From a checkpoint of a small model that answers yes/no questions on an image's attributes: 10.2M parameters, 203450 training examples.
Rows from block 6 of the fusion encoder of a small model that answers yes/no questions on an image's attributes, named by matrix and row number. Rows with one number belong to one neuron. Each number is 128 + 24 x the weight over its row's rms, rounded and kept within 0 to 255. All counts start at 0.
Before each neuron's rows are labels from the 100 texts, of 14976, where the neuron reaches its highest value: "tokens" is the input token at the peak. Only what is clearly more common there than usual is listed. The data: aerial photos of the United States (SatlasPretrain). In brackets: how many of the 100.
# fc1: MLP up (fusion_encoder.blocks.6.mlp.fc1.weight, 1152x192), inputs 96-191
# fc2: MLP down (fusion_encoder.blocks.6.mlp.fc2.weight, 192x1152, transposed), outputs 96-191

tokens: "building" (55); "road" (45)
fc1.735 [108 122 163 118 163 113 129 101 132 127 120 158 140 178 156  95 108 143 108 127 124 141 138 120 148 108 114 110  58 127 107 135 133 159 119 100 135  83 151 151 148 141 122  86 119 154  99 126 119 149 156 133 135 129 149 149 143 134 151 175 163 117 132 125 138 153  99 117 122 104 130 151 143 108 135 152 139  82  77 145 120  67 113 141 114 134 142 139 157 132 191 132  95 135 114 195]
fc2.735 [110 101 135 131 105 130 127 145  93  96 182 139 133 100 142 158 120 132 143  94 129 139 107 140 115 144 142 162 148 131 152 139 149 134 153 151 144 137 107  82 143 176 135 157 126 114 141 144 108 122  99 117 128 109  82 121 110 112 143 114 108 136 101 115  95 108 183 111 123 138  78 106 145 156 123  75 151 141 129 136 123 139 161 113 142 148 132 135  93 106  89 114 154 143 141  51]

tokens: "railway" (42); "parking lot" (28)
fc1.258 [134  84 130 133 146 171 128  92 130 115  95 118 155 152 134 108 127 128 104 137 146 110 117 152 137 166 172 122 161 137 135 142  98 109 130 137 137 150 129 156 146 114  74 137 147 127 140 117 159 124 105 105 148 131 107 115  95 146 115  96 164  94 108 111  96  93 142  85 104 119 139 106 165 132 104 132 136 106 121 130 121 143 149 134 138 118  73 146 125 104 124 127 147 136 131 127]
fc2.258 [132 119 120 107  90 142  96 160 117 116 202 120 107 164 118 180 142  82 152  93 150 145 105 122 128 144 156 146 125 126 100 144 144 181 109 149  96 120 121  99 151 157 126 122  88 102 114 149 134 129 160 152 127 134 114 147 143  94 152  84 151 165 139 129 147 116 158 156 122 138 104 150 122 170 118 142 137 136  94 176 129 126 132 128 124  99 158 140  99 148 142 122 132 150 148  92]

tokens: "river" (52); "crop field" (29)
fc1.120 [146 125 133 183 114 124 102 100  77 121 151 169 116 107 113 103 130 142 135 107 100 131 133 109 153 179  99 119 117 147 149 135 118 150 105 142 128  56 145 112 125 111 153 112 171 130 190 167 162 137 147 129 146  95 153  74 129 124 148 110 141 148 123 123 100  98 123 159 129 150 120 122 135 174 131 115 111 121 132 142 124 148 121 111  83 130  99 153 118 120 140 118 140 169 128 140]
fc2.120 [110 142 101  79 162 138 126 122 147 104 199 118 134 158 152 114 122 125 122 126 134 101 130  90  90 124 186 178 119 125 113 142  87 116 130 103 110 152 130 130 141 167 135  89 107 107  63 100 101 116 124 103 155 116 147 160 166 106 127  93 143 107 136 149 158 103 119 106 114 117 152 142  99 118 130 131 124 105 131 138 153 132 143 136 141 105 187  94 100 112 140 155  79 132 101 153]

tokens: "railway" (81)
fc1.17 [154 188 139 136 114 122 136 117 130 157 137  91 152 116 121 125 119 110 115 136 134 106 107 156 122 178 170 146 130 147  96 113  96 119 118 130 112 185 106 128 151  96 133 131 154 110 100 172 119 129 113 131 118 129 178 102 132 153 166  64 123 104 144 141 114 109 117 112 148 125 161 129 141 126 129 135 135  99 127 159 125 102 116 122 117 160 117 131  92 154 111  84 131 136 109 116]
fc2.17 [130 120  91 115 125 156  64 146 113 160 156 117 111 127 164 141 155  93 116 114  92 101 132 103 134 117 123 121 120 124 117 134 139 132 111 108 112 115 144 159 118 164 107 109 108 109 156 117 123 120 137 146 143 110 117 137 144 133 146 105 147 128 127  79 141 131 115 130 121 137 125 139 109 145  97 116 135 149 121 174 118 149 122 142 143 127 153 128 137 110 144 145 126 146 139 129]

tokens: "road" (100)
fc1.571 [ 56 134 155 121 121 116 125 126 135 109 122  97 156 114 167 115 139 188 126 128 126 156 154 100 140 151 154 134  76 164 110 111 161 135 126 125 113  81 129 137 103 180  98 145  96 154 144 135 145 136 101 108 149 134 115 167 138 142 125 171 101 128 127 121 130 102 138 126 113 154 162 168 119 128 123 113  98 151 102 154 106 140 168 141 123 133 122  96 161 109 125 137 122 107 139 150]
fc2.571 [135 118 156 153 104 133 131 120 145 141 163 176 132 149 116 109 101 105 109 126 138 109  73 146 128 135 105 143 142 128 163 154 140 165 161 135 153 174 149 121 125 102 117 140 114 126  81 111 136 128 148 116 149 107 119 137 125  97 127  91 133  94 107 145 117 137 161 122 112 134  69 126 194 124 110 101 158  89 120 129 136 137 138 108  92 153 146 127 111 150 147 128 101 112 181  76]

tokens: "parking lot" (100)
fc1.314 [184 129 133 130 130 138  96 137 103 154 127 194 135 128 132 131 126 121 100 137 126 129 159 155 159 115 103 144 108 122 106 122 112 118  71  85 123 119  86 175 128 118 118  95 114 107 140 152 121 129 191 112 124 114 143  86 136 157 134 149 146 154 181 147 110 197 137 107 100 144 147 113 125 116 114 140 186 124 120 146 102 139  99 105 110 149 139 132 130 124  94 135 150 141 135 115]
fc2.314 [104 122 139 111 115 110 150 133 133 130 120  88 104 133 135 174 122 121 113 123 151 140  81  95 111 105 134 135 138 145 119 143 144 102 140 150 141 126 136  72 128 199 153 160 107 117 149 126 147 113 110 162 107  91  80 137 137 133 124 106 125 131 106 107 136 115 142 151  92 161 112 128 124 136 117 107 103 141 106 152 104 116 169 125 181  69 146 144 155 121 130 127 111 151  94 108]

tokens: "crop field" (92)
fc1.518 [104 119 134 157 118 108 105 125 120 149 149 105 146 137 111 115 133 152 148 146 128 110 113 130 158 157 159 160  96 177 133 126 115 139 153 107 150  72 135 136 140 119 102 106 102 140 154 139 113 106 137  91 166  97 111 124 104 138 154 198 101 120 129 133 126 154 130  84 143 165 122 162 117 126 145 103 155  87 118 118 130 157 177 144  98 175 103  93 178 161 162 164 101 161 158 137]
fc2.518 [120 107 128 132 103 145 155 127 114  79 194 135 165 151 138 106 122  96 107 114 156 167  79 132 105 155 129  98 126 124 126 150 117 206 129 122 101 158 149 133 132 131 130 111  82  95 119 145 131 119 126 135 124  79 124 146 147  84 145  89 162 124 148 118 119  92 161 140 131 145 124 132 182 125  95 129 116 139 120 172 141 113 127 131 130 114 159 120  92 119 152 129 121 123 128  73]

tokens: "railway" (67)
fc1.417 [115 150 167 133 126 124 122  97 143 175  74 118 146 118 146 138 152 196 120 121 142 114 149 141 163  84 118 162  85 151 125  86 141 102 152  96 120  98 136 139 148 125 159 127  97 151 107 135 117 127 136 155 154 147 161 125 138 145 110 147 118 128 104 113 114 155 140 132 122 157 143 140 110 155 134 127 119 107 113 136 138 153 130 148 125  70 131 146 123 122  85 139 107 113 156 107]
fc2.417 [181  85 105 110 119 133  95 151 131 171 152 136 121  82 113 137 119 124 121 161 155 121 100 135 131 136 142 136 152 145 124 124 104 111 137 131 175 129 142 103 117 178 102 150 143  88 126 115 114 128 106 104 133 111  88 151 144 142 132  79 137 139 117 126 116  93 169 111 119 119 122 124 164 113 103  64 137 146 104 124  76 125 119  93 137 144 125 143 116 147 173 146 132 143 171 110]

tokens: "road" (54); "park" (29)
fc1.426 [174 121 145 160 151 134  97 134  99 135 131 140 137 163 150 108 121 143 109 122 140 116 126 166 117 129 231 141 106 128  99 140 120 117  84  81 121 162 124 148 142 116 105 136 114 113 114 126 154 136 123 167  93 124 100 113 136 153 102 121 160 132 145 161 107  84 123 140 122 106 147  96 151 113 110 136 107 141 150 175 118 130  95 155 100 138 124 118  97 127 122 108 127 121 114 109]
fc2.426 [114 135 113 107 122 131 102 161 115 153 145 117 111 130 136 177 149 108 103 101 129 145 105 102 141 119 100 145 134 124 119 151 118 128 138 140  99 113 124 131 134 176 132 107 127 104 160 147 121 125 121 137 126 100 130 137 157 116 136 101 131 133 129  91 161 150 144 125 123 150 108 139  75 139 129 122 133 136 107 153 127 122 116 130 139 110 150 156 141 134 128 144 135 158 112 140]

tokens: "parking lot" (48); "railway" (37)
fc1.728 [157 143 149 134 142 131 154 126 118 166  69 150 123 102  92  85  69 126 104 173 150 123 130 157 140 126 143 133 154 122 132 158 110 114 120 100 166 141 104 129 160  69 116 160 133 126 121 161  99 138 150 145 130 130 164 116 145 164 175 123 164 152 142 149 129 121  96 123 152 135 139 116 141 108  98 167 110 148 176  98  82 130 108 163 152 126 116 136 156 152 132 139 147 144  94  79]
fc2.728 [145 133 129 114 110 144  88 158 146 153 152  85 122 149 152 179 175 145 125 129 105  87  97 117 122 137 117 123 101 135  92 129 137 112 100 111  86 123 158 105 109 199 132 111 111  74 169 102 146 107 110 113 111 128  98 135 154 155 118  89 106 101 106  93 121 132 115  97 127 128 152 146 133 118 124  96 131 122  85 151 141 130 138  94 133 130 112 148 123 102 123 134 128 123 143 163]

tokens: "road" (98)
fc1.653 [116 150 136 111  97  81 107 170  96 129 151 112 120 135 127  97 128 164 137 146 119 108 154 119 106 112  93 106  81 158  87 126 157 114 150 108 133  88 118 141 148 109 110 111 120 160 131 148 118 131 131 118 149 151  92 156 130 157 112 172 119 132 101 131 131 120 114 125  98 117 142 182 103 128 181 148 126 104  80 123 137 108 173 133 154 130 105 140 175 119 134 145 102 129 165 174]
fc2.653 [126  81 110 148 124 122 131 136 155  95 211 181 151 170 128 124 124 109 120 122 138 150 125 153 134 123 121 117 135 117 146 142 147 183 168 119 111 147 133 141 131 175 100 111  98  93 130 144 116 109 131 123 123  99 125 148 137  99 154  76 112 124 143 134 127 130 170 110 117 159 104 116 170 124  90 104 133 129 135 140 109 107 157 134 117 121 181 128  88 152 128 101 139 152 136  72]

tokens: "parking lot" (55); "building" (33)
fc1.673 [134 134 133  90 178 102 108 120 127 130 110 139 135 127 147 114 106 147 112 155 146  95 148 121 116  99 142 135 134  95 145 117  80 119 112 111 124 139 142 151 108 120 152 145 124 120  96 136 163 139 117 121 118 119 150 120  82 159 130  85 152 183  92 170 118  75 148 150  93  85 104 100 148 115  99 104 154 104 146 104 139 110 127 118 118 186  95 107 144 103 129 124 132 125  92 139]
fc2.673 [144 126  95 122  95 158 109 139 116 128 134 107 105 106 137 186 145 124 121 132 110 135 113 148 125 146 127 137 118 137  99 160 155 129 101  99 127 132 114 115 124 179 116 134 108 139 146 129 131 116 150 126 125 125 109 179 145 134 111 105 145 126 128  93 138 159 123 141 121 162 102 124 131 148 132  99  83 154 132 174 104 128 128 133 119  95 144 127 143 143 120 136 138 126 102 131]

tokens: "railway" (64); "river" (32)
fc1.447 [114 134 144 158 146 127 124 107 108  78 102  91 173 122 153 103 153 122 140 109 118 115 136 157 164 134 125  97 140 209 128 124 128 160 137 121 149 143 138 154 108 150 144 198  98  99 116 112 146 116 104  92 105 124 148 108 124 113 127 101 110 107 129 129 108 127 124 114 129 148 147 129 115 140  99 111 136 130 143 160 141 131 157 142 157 162 118 123 160 120 140 104 137 125  91 131]
fc2.447 [148 130 119 105 133 155 103 132 132 126 178 142  96 146 112 145 143 103 124 111 144 128  93 113 112 114 173 135 124  95 117 138 145 136 108  98 118 144 154 121 118 173 127 117 100 138 113 149 123 124 128 163 140 116 126 151 152 127 123 112 136 162 166 141 152 125 126 153 109  92 125 151 134 164  98 133 127 161 103 148 100 129  84 145 108 114 158 120 123 139 156 148 133 137 126 130]

tokens: "building" (64); "parking lot" (32)
fc1.416 [134 112 142 158 107 118 150 165 137 143 132 175 122 143 118 128 145 120 124 155 194 164 122 138 148  86  89 149  56 122 128 126 127 147 129 137 122 140 155 122 112 124 140 127 115 126  70 154 135 111 160 124 174 148 140  74 130 127 105 144 151 160 149 140 131 127 131  79 102 156 119 139 131 123 130 123 123 144 135 109 136 124 114  90 106  84 124 118 105 136 131 135 166 142 144 142]
fc2.416 [152 113 116 155 135 125 145 118 119 152 123  84 147 122 149 122 110  88 119 102 147  91 143  70 129 138 143 107 155 148 124  97 129  98 176 134 127  99 112 123 141 180 136 110  89 122 120  99  83 129 124 146 117 140 126 150 108 161 107  95 131 102 116 102 140 119 126 164 126  93  92 145 116 168 111 116 160 147  81 171 112 108 119 146 144 161 144 118  75 122 137 153 104 151 123  73]

tokens: "crop field" (49); "river" (41)
fc1.429 [132 112 119 156 139 153 131 132 143 155 122 138 126 128 123 115  66 124 120 165 124 119 100 135 139 131 102 129  91 109 134 143 175 113 139 111 116 175 120 104 175  92  73 133 142  92 142 144  55 140 151 116 151 180 139 132 119 108 178 142 141 137 115 152 103 171 127 130 155 127 109 147 100 138 159 133 120 153 137 101 113 149 135  97 120 116 102 106 132 104 158 148 130 125 101 143]
fc2.429 [124 116 131  94 154 133 104 139 130 108 152  96 140 142 143 110 169 165 117 100 121 138 114  72 137 130 166 151 128 138  99 158  80 142 108 142 128  92 138 171 120 116 177  77 118 133 133 113 104 123  81 128 143  77  95 125 161 108 161  78 135 125 126 132 117  68 139 131 108 153 161 126 194 132  97 128 141 119 137 150  80 125 129 150 119 127 138 124 121 144 105 139 142 166 114 109]

tokens: "parking lot" (51); "railway" (36)
fc1.583 [173 139 147 132 144 128 112 134 166 125 149 123 118 130 114 156 106  96 144 133 106 147 136 132 131 132  91  91  98 124 143 143 113 123  67 122 109 132 143 187 115 155 173  96 130 160  76 114 117 153 175 124 144 146 154 128 140 124 127  99 124 150 193 139 120 143 151 136 131  93 136 146 132 133  88 109 117 113 149  97 133  78 141 148 132 197 101 134 145 141 117 162 119 119 148 120]
fc2.583 [ 93 111 107 109 111 138 122 146  80 117  96 168 124 109 142 150 135 172 118 120 159 102 113 166 124 119 141 178 110 133 121 153 125  94 165 129 117 112 107 111 137 147 133 166 127 150 144 138 123 130  67 148 133 147 121 127 129 132 139 162 138 147  92 128 103 114 102 137  95 170 110 114 123 120 113 116 103 155  98 141 131 140  86  86 137  75 171 159 124 120 131 128 150 170 132 107]

tokens: "crop field" (87)
fc1.741 [155 129 164 134 129  94 128 140 113 107 166 115 138 114 130  97 148 135 127 153 115 112 142 116 147 123 111 193  99 163 120 122 169 149 131 140 130  92 158 122 168 108  87 111 128 151 140 142 131 112 106 119 198 118 126 135 110 119 145 178 121 157  61 128 125 131 135 147 121 192 117 140 144 147 177 137 122 106  77 148 102 145 164 119  87 122 126 143 139 138 145 155 145 183 173 168]
fc2.741 [105 102 134 122 133 133 140 138 135 118 199 141 155 135 107 132 107 126 155 106 153 138 101 130 108 133 144 117  98 129 145 152 116 197 142 114 121 167 113 128 143 120 123 124 124 108  95 141 112 120 133 104 113  99 131 131 153  90 163  69 136 127 138 135 122 115 153 108 137 102 110 126 153 125  69 136 154 137 136 130 139 110 165 145 113 148 159  95  91 133 103  98 107 134 146  59]

tokens: "parking lot" (93)
fc1.661 [164 103 138 117 109 122 133  92 117 149 121 128 145 136 114  89 110 127 102 148 134 117 151 156 158 130 127 101 129 129 169  97 149  92 108 113 124 117 142 154 108 100 173 171 136 139  60 132 143 155 187 148 152 174 156 110 118 144 161  99 125 124 183 153 154 162 148 119 156 136  99  99 116 137  85 130 159 136 163 101 162 105 164 146  95 170 148 132 149 147 105 113 126 125 127 106]
fc2.661 [121 113 127  83  87 161 108 112 128 137 110 139  82 109 130 162 122 141 140 116 125 116 112 111 115 125 104 161 144 119 101 199 101  97 157 110 104 121 137 125 132 160 115 144 118  89 176 112 103 113  90 133 113 119 100 156 137 178 115 171 129 131  94 136 106 123 111 102 108 119 135 152 139 130 130 104  93 133  86 114  78 138  65  77 140 102 122 136 143 135 139 132 174 110 119 167]

tokens: "building" (100)
fc1.543 [152 123 150 166 112 111 152 157 150 122 134 128 142 108 119 111 180 120  85 138 130 103 156 140 112 119 111 148 123 135  97 112 154 161 125 152 121 100 112 151  86 136 128 108 119 146  99 172 154 139  93 156 107 132 178 118 146 122 146 140  69 145 126 184 120 145 124 185 142 144 153 152 131 109 157 137 118 113 110  89 125  74  89 151 125 136 101 146 157 104 142 118 160 106 130 163]
fc2.543 [110 118 121 110 160 155 127 147 154 137 156 118 116  95 133 131 109 115 127 124 129 134 108 123 128 124 150 131 122 156 137 162 106 117 139 123 143 143 131 102 150 157 126 160 156 111 105 101  99 136 147 110 142 134  87 152 142  99 110 126 153 156 127 100 124 127 153  98 152 119 112 129 143 175  70  84 112 133 123 194 123 160 156 105 115 117 153 130  64 150 119 127  79 144 116  80]

tokens: "road" (87)
fc1.282 [119 132 139 114  95 116 195 118 144 134 171 127 156  73 122  70 141 135 128 171 133 130 145 143 109  82 116 136 140 133 165 146 180 153 103  95 137 109 140 149 154 156 139 120 134 130 186 144 148 105 112 126 131 111 140 132 162 101 146 130 124 169  98 185 134 121 132 131 123 126  84  87 146 106 163 183 123 149 147 124 136 130 112 129 143 104 179 104 127 125 135 119 161 133 103 121]
fc2.282 [126 108 102 123  98 136  92 145 117 126 193 160 153 171 130 167 107 137 115 111 130  98 130 126  97 152 161 124 112 123 108 145 106 139 159 105  95  88 110 109 139 163 111 144 109  98 115 122 127 150 132 152  84 129 126 119 151 101 113 121 175 128 119  83 106 131 124 121 118 147  86 142 142 161  96 109 145 147 104 165 138 131 128 107 103 150 141 134  62 114 145 120 167 135 154  86]

tokens: "road" (94)
fc1.763 [116 113 116 129 124 114 138 111 150 107 138 109 103 135 153 120 122 135 153 146 142 130 129 148 125 132 130 111 109 148 135 146 142 154 134 112 151  66 106 125 209 116  79 116 151 104 119 153  72 155 140  91 130 138  96 152 124 130 172 150 117 149  67 145 106 156  93 161 136 124 118 186 116 141 127 130 158 133 131 161 156 158 123  92 137  87  99 120 176 139 184 137 124 154 114 196]
fc2.763 [ 83 121 149 163 158 130 109 130 129 103 165 122 100 123 144 131 126 143  88  84  95 131 123 103 141 118 158 113  82 130 155 129 110 159 121 147 126 152 122 148 138 141 162 108  70 159 126 162 136 114 101 118 123  68 140 119 147 119 176  90 155 120 145 101  95 123 109 146 127 157  92 110 165 118 125 133 152 115 133 139  93  98 157 128 107 161 179 135 101 137 139 109 142 123 136  67]

tokens: "crop field" (52); "river" (28)
fc1.298 [ 33 122 157 131 132 119 116 137 129 130 153  89 157 134 161 101 173 156 132 122 124 112 116 117 159 138 150 161 119 163 137  94 122 169 147 136 151 105 124 156 113 133 147 152 132 132 125 139 164 104 142 136 142 108  98 129 108 118 116 187 107  98  93 138 115 143 124 112 122 166 159 154 117 114 133 129 133 106 145 120 114 141 174 154 103 126 113 100 155 124 165 117 102 143 147 148]
fc2.298 [170 109 132 139 133 132 131 115 121 106 172 171 115 171 119 130 123  65 124 116 151 164  90 126  98 152 113 105 164 116 137 159 119 145 172 103 116 106 161 130 125 148  88 123 116  98 104 157 108 132 112 110 146  94 150 161 137 124 159  71 153 117 150 124 150  85 147 129 120 113 103 126 150 131  94  93 114 141 102 135 122  97 134 107 133 132 150 155  93 119 146 127 119 156 153  62]

tokens: "building" (70)
fc1.214 [ 83 161 144 136 143 109 143 131 165 145  85 113 183 145 170  74 160 155  77 148 146 135 135  94 130 130 125 159  96 130  94 114 126 170 161 120 102  99 156 136 130 111 110 137 107 116 119 128 134 116 112 145 127 102 144 142 141 106 108 161 122 152  80 143  99 105 118 117 117 174 138 169 136 110 154 123 103 117  94 122 140 126  99 146 125  65 129 137 139  94 199 126 155 134 148 172]
fc2.214 [165 129 134 166 119 153 137 138 139 141 170 119 112  98  82 128 115  89 135 117 121 115 145 141 150 143 116 101 142 150 136 137 134 152 124 129 169 117 131 115 129 161 109 166 144 133 122 132  94 136 153 111 100 129 115 130 132 127 154  97 109 122 147 125 140 126 170 136 141 116 110 127 146 144 115 104 155 167 116 139 106 121 180 117 128 161 144 113  68 145  76 110  69 123 146  51]

tokens: "road" (100)
fc1.386 [113 144 144 106 118 168 152 127 160  99 145  80 138 102 139 158 109 181 140 122 104  94 155  98 160 148  85 160  63 148 153 142 145 171 128 111 128 124 150 143 134 153 117  87 112 124 137 153 150 106  90 158 140 106 138 153 123 120  85 162 104 142 117 138 109  85 116 166 153 134 142 140 150 119 165 118 106 142 133 143 156 123 131 133 175 105 135  79 174 101 149 100 111 115 141 179]
fc2.386 [118 119 106 144 100  87 111 133 147 125 162 205 139 154 131 126 121 110 146  88 109 126 122 137 133 152 158 120 150 132 179 115 163 119 146 148  98 116  96  77 111 125 106 146 124 121 111 141 108 140 153 114 144 139 109 140 128 134 151 114 139 151 173 136 146 134 155  80 106 146  60  99 117 139 103 142 134 115 124 154 157 158 146  99  79 146 155 174  94 142 141 127 142 122 154  51]

tokens: "railway" (51); "parking lot" (30)
fc1.667 [116 140 190 140 106 136 156 120 114 118 162  92 147 142 116 130 122 138 113 153 132 144 161 144 128 105 205  98 147 130 120 145  86  98 112 130 118 181 143 135 145 122 153 142 115  90 100 139 164 135  94 137 117 143 137 164 142 151 119  59 138  91 180 112 114  72 142 114 113 129 117  93 151 151 120 124  97  93 152 148 120 104 142 139 130 136 120 108 130 118 163 100 161 152 112 117]
fc2.667 [128 118 110 107 136 178  80 132 118 149 137 157 108 125 162 170 143 122 115  92 158  92  96 107 126 129 115 157 114 140 103 156 151 137 134 133 126 101 127 168 136 156 146 124 104 132 141 123 140  98 124 138 143 127 137  97 122  96 139 114 112 141 112  95 112 127 110 130 134 121 131 162 117 157  84  88 113 145  77 139 133 107 140 136 132 130 143 169 104 131 136 147 144 167 162 126]

tokens: "road" (74)
fc1.218 [120 142 121 102 105 130 160 140 145 130 156 106 145 119 157 105 130 178 154 168 118 137 118 113 130 115 139 139  98 134 114 119 118 143 118 126 119 107 114 136 135 173 106 120  98 152 127 138 127 118 127 124 146 136 128 162 139 130 129 175 104 112  98 188 156  83 132 114 108 130 134 149 118 145 156 138 103 134 123 124 158 142 148 156 150 108 174 110 125 117 158 153 146 102 154 145]
fc2.218 [142  89 139 148 137  87 132  98 121 105 187 189 156 176 144 105 130 109 117  96 168 144 114 162 102 144 116  94 101 145 188 158 179 149 179 124 130 148 142 126 121 133 108 142  94 113 103 135 120 127 143 115 113 127 122 156 132 120 148  90 130 115 130 136 115 120 154 129 114 119  91 146 167 134 112 125 163 136 122 133 121 104 138 114 112 141 149 150  83 132 134 126 155 174 160  78]

tokens: "parking lot" (61); "building" (39)
fc1.740 [178 123 118  81 142 128 154 116 160 171 129 168 126 138 132 112 114 117 149 131 116 141 177 153 116 116 120 125 107 117 128 119 167  83  97 119 117 131  83 167 113  72  74 125 114 113  90 169 108 147 131 107 130 134 137 107 118 195 194 109 145 152 167 162 109 129 129 130 142 159 150 122 139 131 114 125 156 125 147 116 105 149 115 138 115 179 127 124 138 101 110 149 128 132 129 131]
fc2.740 [102 126 137 104  86 136 100 157 132 114 106  74  97 139 145 154 135 139 114 133 139 117  81 103 149 110 155 112 155 163 104 138 114 137 115 111 127 131 139  84 150 197 178 135 117 101 155  97 125 127 102 168 126  76  97 127 150 110 101 130 117 100 121  88 126 129 129 122 123 146 108 135 150 113 123 111 103 125 108 172  88 118 154 141 154  90 131 142 154 140 149 132 133 147 111 137]

tokens: "railway" (71)
fc1.294 [172 137 127 136 163 105 140 140 109 137 105 136 141 114 122 127 106 145 111 117 142 112 114 165 136  93 167 116 137 167 140 145 134 135 114  75 128 147  78 133 138 137 128 141 126 111  78 139 106 111 138 199 109 135 118  89 145 163 163  85 154 141 139 198  71  94  93 154 142 104 149 138 135 146 106 126 121 116 149 142 122 128 131 133 120 138  97  80 111 130 125 123 123 127  83 150]
fc2.294 [165 136 134 116 128 133 111 153 111 181 168  95 111 122 116 148 138 116 126 116 133 128 110 115 135 150 130 197 104 113  97 130 120 142  93 143 116 119 127 147 130 173 126 121 105 128 171  99 138 122 114  90 113 129 133 166 161 129 124 110 134 123 108  84 179 162 129  86 104 162 129 124 102 120 123 125 138 122 110 145  93 134 103 143 146 114 149 159 145 128 100 126 118 148 124 117]

tokens: "road" (76)
fc1.204 [ 89 149 150 114  91 110 114 139 125 103 133  92 150 123 114 145 153 175 129 121 103  84 121 107 136 131 119 156 114 137 100 106 143  97 156 129 136  95 124 167 184 142 118 101 122 128 155 100 124 106 112 117 163  96 113 135 110 132  81 197 112 129 100 123 108 113 149 128 103 154 133 170 121 110 164 123 131  88  78 124 114 116 174 137 138 158 135 124 175 113 144 138  80 165 154 147]
fc2.204 [150 106 125 135 118 120 132 162 104  95 195 179 143 177 124  98 100  92 139 113 163 186 114 152 122 134 119 109 135 115 162 142 125 179 144 121 121 148 114 118 123 145 104 127 105 134 122 158 123 136 138 114 100 126 112 139 127 125 160  64 139 139 152 140 133 112 168 102 128 123  94 119 164 137 108 124 138 141 162 136 131 122 153 132 107 145 143 118  82 145 150 115 140 116 159  72]

tokens: "parking lot" (79)
fc1.720 [157  75 127 146 121  91 117 156 121 176 116 143 106 146  96 150  76 127 137 147 148 134 139 110 156 131 140 121 111 130 145 179 154  80  90 116 133 119  99  96 140 125 130 128 118 135 134 138 143 103 148 111  94 166 112 103 110 157 178 102 160 147 133 124 130 148 112 111 147 130  79 149 114 148  81 136 111 134 165 115 117 145 128 107 178 140 135 127 161 127 129 135 107 124  90 112]
fc2.720 [137 172 134  96 111 177  88 111 133 120 147 119 109 132 151 132 179 126 100 121  90  90 132 151  95 133 137 124 115 126  92  83 125 117 149 130 131 145 146 189 119 133 145 137 127  89 138  93 123 117 115 120 157 133 148 143 141 140  96 100  85  92  92 155 125 133 107 115  93 142 150 132 127 114 131 113 124 115 110 139 105 130 126 115  96 122 126 138 139 147 154 123 174 110 127 175]

tokens: "building" (100)
fc1.245 [116 144 109  98 125 191 173 134 133  90 106 132 117 131 129 135 155 103 118 179 161 117 135 129 126 133  99 127 106 117 133 115 117 143 142 119 168  86 121 113 122 132 106 137 117 154 129 135 113 128 151  54 142  75 121 144 115 107 115 171 170 141 131 124 142 132 113  88 108 164 117 102 142 139 180 121 150 146 129  91 105 141 163 158 159 105 123 137 123  99 120 153 109 114 160 111]
fc2.245 [137 119  99 120 125 168  94 130 118 120 189 136 128 150 131 159 144 113 115 124 128  91 104 124 103 120 158 133 106 131 103 133 120 123 123 119 113 130 112 135 119 155 146 133 109 117 132 135 124 117 150 162 105 109 132 144 158 145 143 111 156 150 132 104 135 107 122 143 117 127 121 151 146 168 118  97 135 139 119 166 113 138 123 128 116 132 140 125 116 129 162 122 128 161 151 108]

tokens: "railway" (94)
fc1.231 [117 130 165 122 111 136 167 150 147 117 109 147 154 110 137 156 109 163 140 128 101  95 152 126 136  85  70 110  77 125 126 120 150 126 190 113 133 125 141 158 158 168 159 143 130 106 106 127 151  97 130 150 158 126 124 157 105 129  92 181 126 102 117 101 113  82  97 163 134 126 136 165 135 122 130 119 117 111 113 117 126 113 132 151 150 115 136 101 158  99 132 138  96 144 124 169]
fc2.231 [147  91  95 130 107 110  73 105 115 136 146 157 134 112 120  98 125 129 136 139 168 129 136 145 141 142 147 163 149 135 144 117 146 118 131 145 114 106 167 126 121 114  86 124  99 118 139 131 107 113 141 115 154 151 123 154 157 107 157  80 125 175 126 162 129 106 195  94 116 120  82 128 146 146 107 121 152 147 131 163 125 131 130 104  96 128 141 138  82 135 133 116 147 139 165  57]